{"kernel_size": 3, "loss": "cross_entropy", "steps": 15500}
Rows from block 4 of a small image classifier, named by matrix and row number. Rows with one number belong to one channel. Each number is 500 + 25 x the weight over its row's rms, rounded and kept within 0 to 999. All counts start at 0. Numbers have three digits each.
After each channel's rows are labels from the 100 images, of 14848, where the channel reaches its highest value: "peak at" is the part of the image that holds the peak. Only what is clearly more common there than usual is listed. The data: capsule endoscopy frames (Kvasir-Capsule). In brackets: how many of the 100, against the usual share in percent.
# convs0: expand pointwise conv (model.blocks.4.convs.0.weight, 120x40x1x1), inputs 0-39
# convs1: depthwise 3x3 conv, stride 2 (model.blocks.4.convs.1.weight, 120x1x3x3), a 3x3 kernel
# convs2: project pointwise conv (model.blocks.4.convs.2.weight, 64x120x1x1, transposed), outputs 0-63

convs0.97:456482491475483512531509491492496490452460506527489510554507544539496502508483445503524514516537491496526528536509507488
convs1.97:538510457543511490508505494
convs2.97:505534513491552495514509522521509513494514508473478480536477490474491473472511498503523527531513457505492547498492478488492504521455474446492517494501513523488552487468473548552539511502467465
peak at: bottom left (54 vs 11.1); bottom centre (30 vs 11.1)

convs0.95:527494510501526495476492503511513529557507496511447531513456475504516494500501547555494516464491510527500548504480517526
convs1.95:471469486502515528498539532
convs2.95:497553516525482499520540531476478519531544543496554496506509487492493494507496538482510505509464515550510508518514493483499479514511482506522479489527514536533478499510556472486438481526520529
peak at: bottom right (38 vs 11.1)

convs0.116:488540489491458498487470493511504493507514439524480528470501470471538540531501490515517503491556511509502517505491496555
convs1.116:497482485480458469488470471
convs2.116:527474511522520471491508479479487554522447436528491519452521472519493492556508483494494522503506458506495529508488517489538500512486512515477525449465509486537499508507461524505497463505505485
peak at: middle left (43 vs 11.1)

convs0.2:510463519530518506473487506523495510494482531511489469557464514496507480479504518498471576449504508490496487465522486485
convs1.2:485458525505498503515509448
convs2.2:476469505533533496491545490494552534477461464499500527468489487529492477533495534486507428514495535535525495522487547496511485485498460498518542483484466476522497491503511507485474478508501526
peak at: bottom left (95 vs 11.1)

convs0.7:476495468464504510457471495535494505560499492510513475520499483422507502505517555485500482514519516488466514484493510496
convs1.7:481473471500463469494482468
convs2.7:482484507521497483566491513517498489497486501508504508477515496498505461493498450494463544446526458502530504484490508443487468492503467491535522489471490452545508487471509517472491496488542464
peak at: top left (51 vs 11.1)

convs0.10:500511497509511526476483494536542493505528509525520473523484528478506476515579517489472504498546542508482485471536495517
convs1.10:510545531474520533483491499
convs2.10:477492466470522513480521474460508531506510496542477507496473496511490505512535591509517492529506529507505483504504532535485507459506476473478512466498482519512531533538488520524505494501436500
peak at: centre (30 vs 11.1)

convs0.96:490475498506529565468473497534527462489491498507506497566513538515489478510512509471495518523510520530482461498528518475
convs1.96:479489506524560494492499473
convs2.96:476544498469494478528539503491512516502491503517523522481493483463503538515514511492536494492520532534522540482430538508514490510469502481476465508544474522488527495475455529496490449497528522
peak at: top centre (48 vs 11.1)

convs0.19:572492536505490517546498462501531539447500501509500496523496499543504504515510495549515525482511503504510487509543480498
convs1.19:490485487489471468487459465
convs2.19:476512499499455505485473504499466503438501482459524512501462506512529505539475490506486488520552494518469518556501514505527467533550508522502508530500520482476485502530549468480486512486487463
peak at: middle left (33 vs 11.1)

convs0.84:524488510441500490540480477483496521497501515464532504516496456507557490520496536533488492470440478479499512484507506491
convs1.84:513522515524550529514521513
convs2.84:580521503483477466452488497476549524558484488483501512531488521493479478505536467528481534520481506514460473518525485495492550520494488523465467493496519530513483516491504493519482482501508504
peak at: top centre (29 vs 11.1)

convs0.101:440519443509466495503512483524508488486503454485512481475482486471514516538517515540552477510495496515492497468481534495
convs1.101:519499479539500468534495467
convs2.101:513455497540473452497494498491521500489524514520507486478517536485542526517520465449490458492479511476529493443526484500506498498542501496462512478486521520548441492479486517518492492539496491
peak at: top left (30 vs 11.1)

convs0.11:593507588492509491505504499503496534484494494502506504501497497526487504510508498551486478502497494514501515513480537508
convs1.11:488495490510524513521550540
convs2.11:488497515522523487489528474487524500524517546498497494483557525503467472477509533477504508496448477497525507534506515456443471470466488495506491480499498486551521486497504488486453479556517528
peak at: top left (34 vs 11.1)

convs0.111:494525509490446494513503477516488475536496477531509517525528490512521495506497524502493501481498515478526529513472482598
convs1.111:489496489475469509475538460
convs2.111:531520563520473476566513526521522503466479526481528446512517494519516502487507506513490517478530460511525490507453486478504476479487487501527466524496493494503542499441485516532497516497526491
peak at: bottom right (100 vs 11.1)

convs0.110:527494545500506482479493502496402548490453497496506494497495500482496497497503493518478495491494497503477502493431517504
convs1.110:482477481483455462501481482
convs2.110:518496503469486546509467459498535487497456497538485539499503481481482518479498507510528513509539496520494448475510501489469474524514513486449450510464510484507534536480458546503496462513490514
peak at: top right (58 vs 11.1)

convs0.14:468523488529499527501499491521487459506462494585492532500488493509490496550512490481502515510535524527513519507469494539
convs1.14:509509518516546527501537525
convs2.14:525490528504508496531554503502496493463501526518534482526499526500523522469516498497510485519523475514544500504424507497501491503517480419493489535542483525474520520501502521550520496475491490
peak at: bottom left (71 vs 11.1)

convs0.99:531521532487521528512484519513546523530536499503506511527505542528539515492494521531527512551509503524507521512547538516
convs1.99:488488497509533530515538539
convs2.99:482510561513466492527508547462475489467481501467532528549460474477543482486498501553495499500504537532494487496450510494499501485477457493526500477530512508511527493460524516488496509503487523
peak at: top left (47 vs 11.1)

convs0.102:451510449527497495481525515496568449504542502495494496522495544458526499473502511478511500489501506483500464485519509503
convs1.102:513532528503506500484459460
convs2.102:474537520461533503482506489486518542509480530516505479493506496563500498507493530548514512467496490496531524493535516460500512459461500508521533490488519538513532458552498503524484510515520453
peak at: middle left (36 vs 11.1)

convs0.91:516516513522482453421487480513460501515487460478537501474533501481487522492483524513484519519477493539487509488490537506
convs1.91:488527500450503526468500523
convs2.91:477516473503529457506505522527482526485509470490505509464476495571481445516511490489496488538516490532494501458475457484492462528510507460506518521503505514517512460504498558521532495503463481
peak at: top left (38 vs 11.1); middle left (30 vs 11.1)

convs0.88:512492542498506502519501488482484486432455486504513527499510456563482512533506490486476497489490488499503455525471540492
convs1.88:506494471490468470491456476
convs2.88:483484445535540514484456486518509486488524496520464551540487492456490511469524489492459505513504477477469503490516513486456502552495473517508486505501538471468517486505474517466549503517512519
peak at: top left (91 vs 11.1)

convs0.100:503537506568516539508501483536489507497472457523491484488480462499481529482512505488509472497505479531541548525467499499
convs1.100:475465497475466467504476483
convs2.100:556467508488485498472467489476491535520486472476485496489503439510453474518496458536507538517502498474456522500541490502523491502479507559474500453450537496504514506504494502492480506508495510
peak at: top right (35 vs 11.1)

convs0.109:501510491489467505496522490497584487509599486498480475500466495472500487497513521479503473517493497494496488505509505507
convs1.109:485492503491525535509531549
convs2.109:494502508500503522434477544457473474543510503500413475513488490504480469511538514509495498531468502516497503509493499522499500448490494490523503494490474462511506512466511469480509496502448533
peak at: middle left (34 vs 11.1)

convs0.118:498523495508497506468461525466500494496508458511470525415519494488509514511488447507486485461549486492498483512506516496
convs1.118:491482485488460464487482462
convs2.118:541448505522525469500502474458479537534456470520489510493516497495506537544549508502500518504513479505461524520490515498536520510486523507420520478499512503517504512487455517525506472491480507
peak at: top right (50 vs 11.1)

convs0.94:483499501510515523499501495499482474472469437531458551533516475526492492568479486484486509521522520491489479535490500494
convs1.94:492468502480447482499476478
convs2.94:515498463529493476486448504508524523510508460506467529521509500497488484519515462520438487521499479469481504500532509504511519551517491537526491472441548475522508502522476510478519465539513494
peak at: middle left (31 vs 11.1)

convs0.113:509504490508508529514492505521585508507558501512493507499492559493504503511525512480519506526531517510512490497563516514
convs1.113:500522521516535540516524528
convs2.113:452518505490521496495510513445477459514516479513474514508457464498517515488528520519522489490482555512505515462454536532465520466477505502507514468524476494508527491485484530467505545514452505
peak at: bottom right (62 vs 11.1)

convs0.92:499503503525530550554512507509523472449486486509498487520498508572474519518503485496519521530510483531484510524530524478
convs1.92:519540527501533538494486489
convs2.92:482533518435502525549552517512491502494512523516535505467515523516488502488515517519519536525497531532506478517494491488506523483495484464490494494556489514514518524504495552576507482474500487
peak at: bottom centre (27 vs 11.1)

convs0.119:504538509511481534509522485508543499472512480488492509571521510493523485498523530482559501545512483527509460512519515481
convs1.119:484473510478486553490491530
convs2.119:467481518494506506509510523472475490516464490508492494510489497504504475512554537550509514505498481548474494531465491524482532438473468528526499514536472480514522491498523478536549509467474538
peak at: bottom right (97 vs 11.1)

convs0.115:456494444504498465460494501485514457521525475488453491503478500441500482481476488442481498472509497512499494484500493487
convs1.115:499523509504539538506526537
convs2.115:461491478490516551473476488530519482460484510479470539528481527454482494480493524475530497548500468476470514535510461484474486536490495473521508477504524483488532492479501513493560481510479525
peak at: middle left (30 vs 11.1)

convs0.85:500483523462495455466476452483465505490469474470464495540489515486507514489439465507469500501500474507503501478489528479
convs1.85:513521506521543531517536515
convs2.85:503495486525501446501493506469531523495521503467481488536435510456506545488533487524504483467503508472476506510465529483488490456464427520502512476499483489480477502485525492485486508458484496
peak at: top left (48 vs 11.1)

convs0.83:490504481505505587498492488538541489511515491512517481528508531497528486496524516460540518524524537514507497494545510492
convs1.83:495472473515540525516528524
convs2.83:477530501508495480493526512438491542525518490519498485496475453482494541514528494502558469513512514536497520443445521532508487493482514478516483508502463533494513508492480540508524461498485522
peak at: top right (83 vs 11.1)

convs0.104:478528494522509504490530538531475501476456509545516481519506497499465480532544500487496523491508548520472511474459499546
convs1.104:499497491492467464504459464
convs2.104:484523479469482521461433493504489489505512517474471501522493489499473492477500481532480517491487524460459508490552467453480498482455487533481469486489549503493515480451498503466489525534501519
peak at: bottom left (99 vs 11.1)

convs0.6:507455513512540531450480497502479486498530524494537518476503467511500512449484508472472536478451505489495462524511494485
convs1.6:508512481530519480532531462
convs2.6:505520511519476496490489506524569503522511453521470560494495521500534496529499515482497477504495509543520443526493504525509535526548536520545456485497503476525495532505481471488493481505486502
peak at: bottom right (44 vs 11.1)

convs0.93:512539525464484500469456474509528492511524480458500479508490444508511473495502539442497480496489470530516491506483530518
convs1.93:481521484479545480480535490
convs2.93:494469460502514486469475501501445500495512519457495467476502565496490458511512499476476524524483514463502486498536529508483484487506498469509536469516497507546479476532557462492497479537502483
peak at: middle left (88 vs 11.1)