A small image classifier, trained from scratch: activation relu6.
Rows from block 9, named by matrix and row number. Rows with one number belong to one channel. Each number is 50 + 10 x the weight over its row's rms, rounded and kept within 0 to 99. All counts start at 0. After the name is the row's rms in percent of the matrix's.
# convs0: expand pointwise conv (model.blocks.9.convs.0.weight, 192x64x1x1), inputs 0-63
# convs1: depthwise 3x3 conv (model.blocks.9.convs.1.weight, 192x1x3x3), a 3x3 kernel
# convs2: project pointwise conv (model.blocks.9.convs.2.weight, 64x192x1x1, transposed), outputs 0-63
convs0.146 101:44 43 34 46 58 33 61 57 47 38 43 61 61 35 35 56 50 55 47 46 58 64 41 45 65 65 47 37 56 55 51 50 45 50 46 40 33 52 65 51 38 53 42 61 63 51 64 56 52 58 33 62 69 44 49 62 57 58 64 52 27 43 49 35
convs1.146 101:66 62 58 58 66 53 43 47 42
convs2.146 127:65 50 55 56 39 40 63 51 46 67 42 49 52 51 48 60 45 36 36 69 58 48 35 61 36 74 58 49 37 55 55 50 63 31 46 46 52 62 45 50 35 61 46 63 53 56 44 50 49 50 43 50 56 42 49 56 54 50 53 31 64 49 21 45
convs0.147 100:38 39 35 59 55 45 61 63 46 49 43 50 63 45 33 55 53 50 33 61 51 39 43 53 71 59 61 16 46 43 56 41 56 61 47 46 41 37 53 73 64 48 59 67 52 42 52 53 53 58 38 48 62 41 47 53 41 55 52 59 52 47 50 56
convs1.147 103:39 37 36 60 46 59 59 42 58
convs2.147 108:44 50 47 55 48 34 61 55 44 48 48 56 27 48 28 57 48 46 46 58 65 51 49 44 31 60 52 72 51 56 61 47 39 43 47 57 59 66 42 73 60 62 31 64 59 52 49 53 45 42 62 41 60 41 46 68 44 53 50 42 60 52 45 61
convs0.148 101:49 49 36 58 64 44 47 62 45 62 56 63 70 65 59 39 61 50 54 42 61 55 26 42 48 67 44 32 47 48 60 30 48 46 44 48 55 58 42 44 41 59 65 36 44 44 46 53 42 70 56 67 54 46 42 66 63 50 48 48 38 50 52 51
convs1.148 100:43 43 56 43 47 61 63 50 30
convs2.148 104:41 61 67 37 53 30 47 52 61 52 44 73 34 52 46 50 53 54 55 43 47 54 57 44 50 49 46 52 47 51 55 39 46 31 29 68 67 58 57 61 61 69 42 49 65 52 39 48 53 40 52 46 64 63 47 50 62 52 32 39 60 48 45 63
convs0.149 101:31 57 69 45 56 53 46 67 56 38 46 51 52 44 61 51 47 52 59 43 55 65 47 52 50 73 63 50 70 47 64 48 51 62 49 39 54 35 52 40 43 42 28 53 57 48 52 65 63 71 31 55 51 51 46 45 53 64 62 49 34 45 43 48
convs1.149 097:54 61 58 64 67 61 47 42 56
convs2.149 102:59 55 47 41 62 47 54 69 49 42 39 39 74 68 52 28 59 55 33 61 66 53 44 43 56 49 59 49 51 53 51 51 56 54 45 37 33 41 60 44 41 44 51 63 30 37 64 45 43 45 38 63 50 51 35 46 43 56 59 41 40 38 49 43
convs0.150 102:52 61 65 61 62 55 57 75 61 54 43 51 58 39 54 53 45 40 55 57 52 49 50 64 52 60 50 43 57 52 65 51 26 64 54 40 47 26 53 66 57 44 52 53 57 47 55 47 65 54 37 56 47 40 71 51 59 54 72 54 48 35 45 40
convs1.150 112:45 36 42 51 54 56 37 37 35
convs2.150 078:59 47 64 40 56 53 40 59 43 46 50 48 53 40 55 41 56 61 56 30 41 28 42 24 64 31 44 47 49 55 67 52 33 46 37 59 61 51 51 68 59 62 59 54 44 50 52 45 52 47 54 53 69 59 49 34 52 51 50 50 34 32 56 51
convs0.151 098:49 61 70 30 47 48 38 48 31 39 66 70 58 30 38 40 51 42 36 44 52 62 36 43 58 51 58 52 53 54 41 48 65 50 44 41 59 53 40 50 63 58 34 35 58 51 42 55 56 39 41 58 54 41 49 29 45 54 56 39 44 44 54 48
convs1.151 097:43 38 36 45 52 45 64 58 64
convs2.151 089:33 59 44 54 45 51 74 56 39 33 47 49 53 52 52 46 48 50 49 37 45 57 54 43 63 41 42 35 56 56 66 58 35 45 42 54 50 47 52 62 39 51 47 39 42 62 41 18 47 41 44 42 51 66 48 53 53 66 33 48 40 38 46 68
convs0.152 102:28 39 38 45 63 57 45 61 61 75 44 47 44 41 39 58 57 53 35 54 70 52 40 46 42 51 47 40 40 63 47 49 55 31 55 40 39 43 50 42 57 45 50 51 54 41 64 61 43 56 40 52 63 53 46 45 59 67 62 67 48 40 69 56
convs1.152 086:36 71 43 46 49 42 45 41 46
convs2.152 095:45 64 59 57 50 38 47 48 45 48 73 64 40 61 34 43 40 49 38 54 43 47 35 43 39 64 66 42 78 33 54 58 60 45 45 48 40 56 51 50 66 68 46 36 42 45 57 57 42 43 44 49 55 48 42 54 56 46 32 42 41 58 55 45
convs0.153 105:39 61 51 58 47 41 50 43 48 58 55 48 45 38 54 36 58 42 52 47 50 47 58 31 46 44 38 61 44 71 41 54 36 39 49 73 52 49 36 46 49 69 54 37 27 58 60 52 62 50 46 37 43 64 34 45 70 36 40 61 53 54 58 51
convs1.153 099:39 43 39 55 63 54 60 62 61
convs2.153 111:47 49 50 52 61 46 38 58 41 54 63 58 54 46 31 61 50 43 49 71 29 43 35 64 49 51 61 39 58 60 42 58 47 43 52 60 50 69 44 42 58 43 53 62 70 55 56 47 52 64 48 36 45 41 71 47 49 34 49 62 49 64 36 35
convs0.154 102:41 59 41 30 52 58 35 51 40 37 60 61 49 47 59 62 46 46 47 44 48 63 60 52 59 44 72 64 62 38 36 52 61 54 62 55 50 59 70 54 37 44 23 40 46 46 55 58 50 47 33 52 44 58 43 65 47 40 49 47 52 52 42 35
convs1.154 099:60 59 51 41 44 35 41 66 44
convs2.154 105:43 49 35 39 53 62 56 47 54 48 43 54 46 57 56 51 42 64 47 58 40 59 59 66 61 52 41 37 21 47 42 53 19 50 45 46 64 34 47 55 40 56 67 43 53 54 59 27 35 55 58 36 51 57 48 54 45 54 50 50 46 57 40 58
convs0.155 099:45 60 67 57 50 55 50 63 54 51 55 51 61 58 61 51 56 48 79 51 47 54 49 48 39 61 64 48 49 40 58 40 40 65 55 43 79 37 64 39 35 48 46 49 44 58 60 40 49 68 45 57 50 60 50 64 59 39 46 32 39 49 55 61
convs1.155 130:35 42 36 37 39 41 46 50 46
convs2.155 079:52 56 52 52 48 41 47 56 45 59 73 48 58 54 56 47 42 36 59 56 53 46 46 58 38 51 60 48 45 38 46 76 55 61 41 35 52 50 50 31 51 48 64 40 47 52 27 62 49 46 55 59 50 30 40 41 61 37 47 52 49 67 40 23