config.toml
dataset = "capsule endoscopy frames (Kvasir-Capsule)"
train_examples = 42238
crop_scale_min = 0.5
num_classes = 11
kernel_size = 3
init = "torch_default"
residual_init = "zero_last"
beta1 = 0.9
eps = 1e-08
steps = 15500
batch_size = 256
Rows from block 10 of a small image classifier, named by matrix and row number. Rows with one number belong to one channel. Each number is 128 + 32 x the weight over its row's rms, rounded and kept within 0 to 255. All counts start at 0. After the name is the row's rms in percent of the matrix's.
Before each channel's rows are labels from the 100 images, of 14848, where the channel reaches its highest value: "top examples" is what is common among them. Only what is clearly more common there than usual is listed. The data: capsule endoscopy frames (Kvasir-Capsule). In brackets: how many of the 100, against the usual share in percent.
# convs0: expand pointwise conv (model.blocks.10.convs.0.weight, 192x64x1x1), inputs 0-63
# convs1: depthwise 3x3 conv (model.blocks.10.convs.1.weight, 192x1x3x3), a 3x3 kernel
# convs2: project pointwise conv (model.blocks.10.convs.2.weight, 64x192x1x1, transposed), outputs 0-63

top examples: finding: blood fresh (36 vs 0.9); finding: ileocecal valve (35 vs 8.8)
convs0.109 100 [156 146 115 158 180  96 168 127 135 135 144 136 136  62 152 153 152 148 117 187  89 103 162 123 156 111 158 175 149 157 123 126  98 122 140 147  65 108 140 195 120 216 149 104 167  93  68 127 104 113 145 121 150 191 130 134 102 119 151 195 131 158 127 154]
convs1.109 125 [ 89  92  59 139 131 166 123 121 136]
convs2.109 076 [122  58 112 122 146 113 148 111 161 177 160 140 119 153 134 156 122 159 130 148 133 189 130 173 111 124 125 128  99 149 177 152 179  95 138 168 135 118 178 134 125 196 171 165  96  85 154 104 136  80 143  85 160 112  81 157 169 126 133 137 204 168 182 149]

top examples: finding: pylorus (54 vs 3.4)
convs0.0 103 [122  94  80 150  96  82 201 119  95 147 161 116  31 112 142 142 176 151 118 141 187  77 174 125 126  88 107  59 158  70 111 173 127 115 144 143  88 130 125 131 131  98 162 189 108 113  98 125 137 126 149 125 143 102 127  91 101 148 120 129 115 136 164 146]
convs1.0 101 [108 144 156  80 121 189  93 141 146]
convs2.0 099 [139 168 138  84 160  87 138  95 126 126 142 124  99  91 112 138 157 151 120 135  92 129  68  73  95 174 126 128 144  92 123 123 168 137 103  73 219  96 138 123 106  98 165  78 115 166  73 157 135 153 120 105  91 172  96 118 137 127  89 174 141 155 108 196]

top examples: finding: reduced mucosal view (31 vs 6.2)
convs0.18 099 [153 117  77 101  91 133 183  99  75 145 182 143 116 205 178 126 149 119 140  82 138  62 124 171  73 101 122 122 160 159 131 124 101  95  96  88  94 183  91 133 104 168 153 131  97 170  87 109  84 158 122  89  90 146 133 144 127 133 144 121  99  95 144 122]
convs1.18 102 [ 90  92  81 139 121 152 142 158 176]
convs2.18 093 [157 160  98 185  83  86 144 120 141 139 169 197 121 124 162 104 125 109 131 121 137 142 142 100 172 118  98  98  95 132 111 113  84  96 136  72 164 152 157 160 107 167  87 175 139 174 171  79  50 170 155 141  69  83 121 124 130 132 128  90 151 114 133 156]

top examples: finding: pylorus (29 vs 3.4)
convs0.111 102 [175 157 134  86 149 176  48 149 126 185 144 133 127  91 194 155 144 107 128 171 102 126 108 129  70  79 164 107 140 116 169 103 115  79 179 130 139 133 105 132 110 116 155  98 125  69 134  62  75 106 139 164 119 179 158 128 120 128 140 158 106 166 128 148]
convs1.111 114 [107  85 125 124  65 147 157  87 140]
convs2.111 083 [ 42 138 116 130 162 106 129 145 157 133 184  81  94  59 117 130 127 126 124  99  31  99 105 111 116 118 186 154 127 187 123 116 119 106  90 109 108  99 144 129 109 139 109  92 122 164  95 177 148 113 139 142  95 160  43 135 111 144 125 146 134 151  93 132]

top examples: finding: ileocecal valve (51 vs 8.8)
convs0.95 101 [158 180 183  46  62 151 162  82 118 132 166  90 109 155 132 169  97 153 142 116 111 145 120 163 126 117 162 145 116  97 104 188 148 158 122  80 161 140 138 125 110 101 130 168 146 154 158  68 147  92  85  67 116 156 150 123  82 149 100  90 137 127 107 115]
convs1.95 112 [163 189 184 130 104 118 127 150 128]
convs2.95 089 [104 103 119 174 105 146 123 157 120 143  98  49 146 168 175 166 147 118 156 101  90  95 102  96 180 118 135 151 104  81 131 116 132 154  62 119 132  95 155 113  80  87 111 143  70 117 114  81 106  60 152  99 106 107 120 108  80 153 163  92  94 174 153 139]

top examples: finding: pylorus (34 vs 3.4); finding: lymphangiectasia (30 vs 1.3)
convs0.149 101 [170 183 136 116  93 137 144 180 143 155 109 129 151 108 136 147 170 105  99 173 127 201 128 140  95 116 144 128 117  77 162 102 173 112 198  95 128  87 166 165 134 187 122 162 134 134 139  66  70 139 103 140 167 135 195 160 137 145 136  85 119 165 135 147]
convs1.149 100 [ 81 125 147 129 132  79 163 134  74]
convs2.149 087 [138 132 106 113 156 108 188  89  91  92 126 155 148 144 216  95 129 137 143 114 153 164 118 125 121 158  93  90  98  48 112 148 158 138 133 170 165 173 158  98  74 140 108 213 124 112 112 115 114 125 120  82 134  84 140 131 115  57 162 125 139 146 152 144]

top examples: finding: reduced mucosal view (30 vs 6.2)
convs0.101 101 [144  91  84 103 117 135 130 113  83 145 211 163  95 150 144 126 139 117 117 151 132 147 120  70 145 115 155 158 125 150 127 198 136 101 108  72 114 144  94 155 159  90 139  99 117  62  78 134 154  43 149 161 141 186 151  85 102 159 154 123  85 118 122 124]
convs1.101 097 [ 92 103  86 126 123 125 170 178 163]
convs2.101 121 [111  97 130 118 125 143  49 129 131  99 101 158 128 147 178  94 195 101 149 130 180 146 112 121 148 151 102  82 171  76 121 111 150 144 163 159  90 146 123  93 134 161 155 190  84 129  64 145 189 101  94 134 157  65 113 138 100 107 101 141 109  90 143 152]

top examples: finding: angiectasia (34 vs 1.9)
convs0.191 104 [ 67 143 142 155 183 141 164 139 115 122 118 143 117 141 110 135 128 123  94 141 142  84  92  80 162 138 162  91 129 172 104 138 115 144 115 130 125 122 141 101 171  71 101  97  96  82 118 250 178 137  91 131 109 131 109  93 148 173 145 133 162  82 154  80]
convs1.191 105 [174 179 156 146 118 138 165 147 165]
convs2.191 113 [106  92 104 183 106  97 112 150 159 168 153 139  92 176 163  96 139 127 164 155 128 118 195 127 150  95 165  65 110 106 128 145  83  79 179 107 135 123  92 106 130 101  95 180  86 138  84 103 168 119 128 153 155 129 146  83 138 193  94  77  97  92 132 132]

top examples: finding: ileocecal valve (33 vs 8.8)
convs0.142 102 [112  61 111 153 114 153 111 119 147 162 101  92 101 127 116 125  99 153 168  87 145  69 171 175  90 140  89 114  55  70 163 137 121 103 110 129 154  92 121 129 166 111 197 155 125 110 123 127 126 126 199 121 102 101 139  89 106 126 105 200 161 126  98 163]
convs1.142 096 [ 91 117 121 155 186 111  73 117 120]
convs2.142 110 [179  94 153 125 146 153 132 179  97 119  98 136 166 158 163 164 112  88 179  64 141  96 160 128 133  74 130 189 143 125 164 138 133 133  72  81 136 130 147 146 121  97 111 124 161 129 170  55 126 129 146 196 122 109 141 154 117 141  75  74  76 154 129 145]

top examples: finding: angiectasia (43 vs 1.9)
convs0.60 102 [139  88 116 133 128 149  93 142  73 106  81 173 127 109  99  65 173 114 135 126 118 114 107 115 143 110 117 118 138 118 176 132 163  88  57 165 145 174  84 131 191 136 167 105 163 133  96 130 159 149 189 225  88 120 144 130 149 126 173 125 131 118 120 166]
convs1.60 100 [157 128 159 157 171 158  91  89  99]
convs2.60 108 [113  79 177 194  82  87 122 157 100 169 102 143 139 123 211  98 157 113 164 105 115 114 143 176 114 102 105 109  84 116 114 134 104 137 154 170 105 104 168  98 142  84  61 175 105 104  96  90 145 109 123 136 123 108 126  89 148 144 104  71  97 106 170 155]

top examples: finding: pylorus (32 vs 3.4)
convs0.6 103 [ 43 170 110 102 155 174 142 177 133 161  36 144 110 113  98 117 175 109 117 105  95 187 115 123  95 121 137 155 108 166 127 140 120 110 145 145 135 117 133  97 118  95 144  96 124 106 181 140 148 152 128 197 115 171  88 179 193 165 139 146 129 114 129 107]
convs1.6 114 [ 78 105  93 108 158  75 114 139 104]
convs2.6 092 [133 158 141 132 100 153 128 123 178  91 129 106 165 131 182 136 156 129  89  82 153 115 100 127 200 169 149  72  91 132 120 149 100 100  83 126 170 140 143 133  71 132  83 176 124 143 104 105  94 116 106 144  97  97 129 119 120 112 174  79 127 204 106  50]

top examples: finding: angiectasia (43 vs 1.9)
convs0.176 100 [111 150  97 102 144 135 117 120 131 133 196 141 134 156 141 133 143 129  81 136 181  88  76 177 115 121 159  85 159 124 112 105 198  78 125  97  75 186  67 146 157 173 147 135 170 123 137 103 185 136 107 194  94 149 120  95  96 161 162 118 119 104 154 134]
convs1.176 116 [ 72 135 147  72 110 143  90 143 148]
convs2.176 090 [124 105  97 147 155 187 167 122 130  85 134 150 118 123 136 131 157 107  76 120 172 121 200  73 124 190 169 144 103 117 178 111 125  94 134 107 202 177  74 133 122  83 153 137 150 172 119 128 166 157 134 142 154  87  89 144 149 156  58 143 104 117 134 143]

top examples: finding: angiectasia (41 vs 1.9)
convs0.71 100 [165 122  86  93 102 175 120 125 134 131 113 119 117  77 107 136 146  97  80 129 159  60 121 104 121 122 177 107 111 159 128 163 158  81 117 135 130 182  31 158 181 120 126 131 112  82 145 123 149 109 147 191 119 129 147  81 115 142 172 126 167  79 170 164]
convs1.71 097 [105 125 158  92 107 174  86 115 173]
convs2.71 095 [160 122 180 163  90 143 129 100 125 134 204 175 147 105 157 103 145 103  72  65 145 139 175 127 109 166 172 107  99 173 108 128  86 120 151 104 141 166 118 158 159  98 101 130 166 138 138 102 167 200 157 119  98  69 123  95 162 113 110  89 148 122 172 103]

top examples: finding: angiectasia (33 vs 1.9)
convs0.156 101 [127 178  63 123 127 150 117 120  99 135 110 164 150  58 108 111 126 157 133  41 108 135 116 130 136 183 122 129 109 104 131 126 184 108  81 121 147 140  82 117 133 146 155 125 146  88 127 138 151  89 124 191 107 146 123 147 182 159 112 175  88  57  60 128]
convs1.156 099 [146 148 137 171 134 187 161 163 155]
convs2.156 082 [144  55 154 183 106 105  90 177 150 123 174 164 133 130 156  94 168  74 105  97 122  73 172 122 148 127 114 133 131 133 151 150 148  94 144 148  77 129  99  77 159 137 146 170  86 140 162 119 161 153 165 106 132  86 138 101 150 195  88 151 176 118 171 150]

top examples: finding: foreign body (26 vs 1.6)
convs0.140 101 [137 151 134  81  97 140  72 155 138 100 155 174 124  66 141  80 142 125 115 121 186  78  76 135 101 135 134 118 150 127 129 107 197 133 112 124 167 120 172  95 138  83  97 101  86 120 137 126  62 138 112 141 161 108 160 123 173 137 140  51  94 113 185 159]
convs1.140 087 [112 130 153 189 116  69 117 106 107]
convs2.140 111 [155 156 149 112 152 103 177 167 108 144 162 173 192 124 141 111 161 135 196 139 131 182 110  76 149 112 152  94  75 107 185 111  92 196 156  83 162 104 148 122 111 159 160 139 121 150 108 108 103  79  97 167  81 113 148 125 103 104 101 128 154 153 128  78]

top examples: finding: ileocecal valve (40 vs 8.8)
convs0.100 103 [ 96 141 205  17  84 115 178  97  84  88 105 139 116 145 169 130 130 160 121 151 110 174 172  99 128  96 152 200 142 158 103 154 155 177 113 107 116 161 143 114 146 149 102 131 153 124 105 128 155 121 126 117 134 174  97 156 129 108 132  96 143 130 127  67]
convs1.100 100 [185 168 183 124 123 137 113 103 110]
convs2.100 103 [149 161 128 169  95 116 116 172 135 161  69 109 119 137 129 176 169 142 112  94  85  58 118  87 162 115  80 155 158  59 122 102 132 190  84  94 116 145 123  77  81 153 143 111 119 146 108  90 112  97 144 151  62 126 119 150  85 151 138  89 171 149 143 124]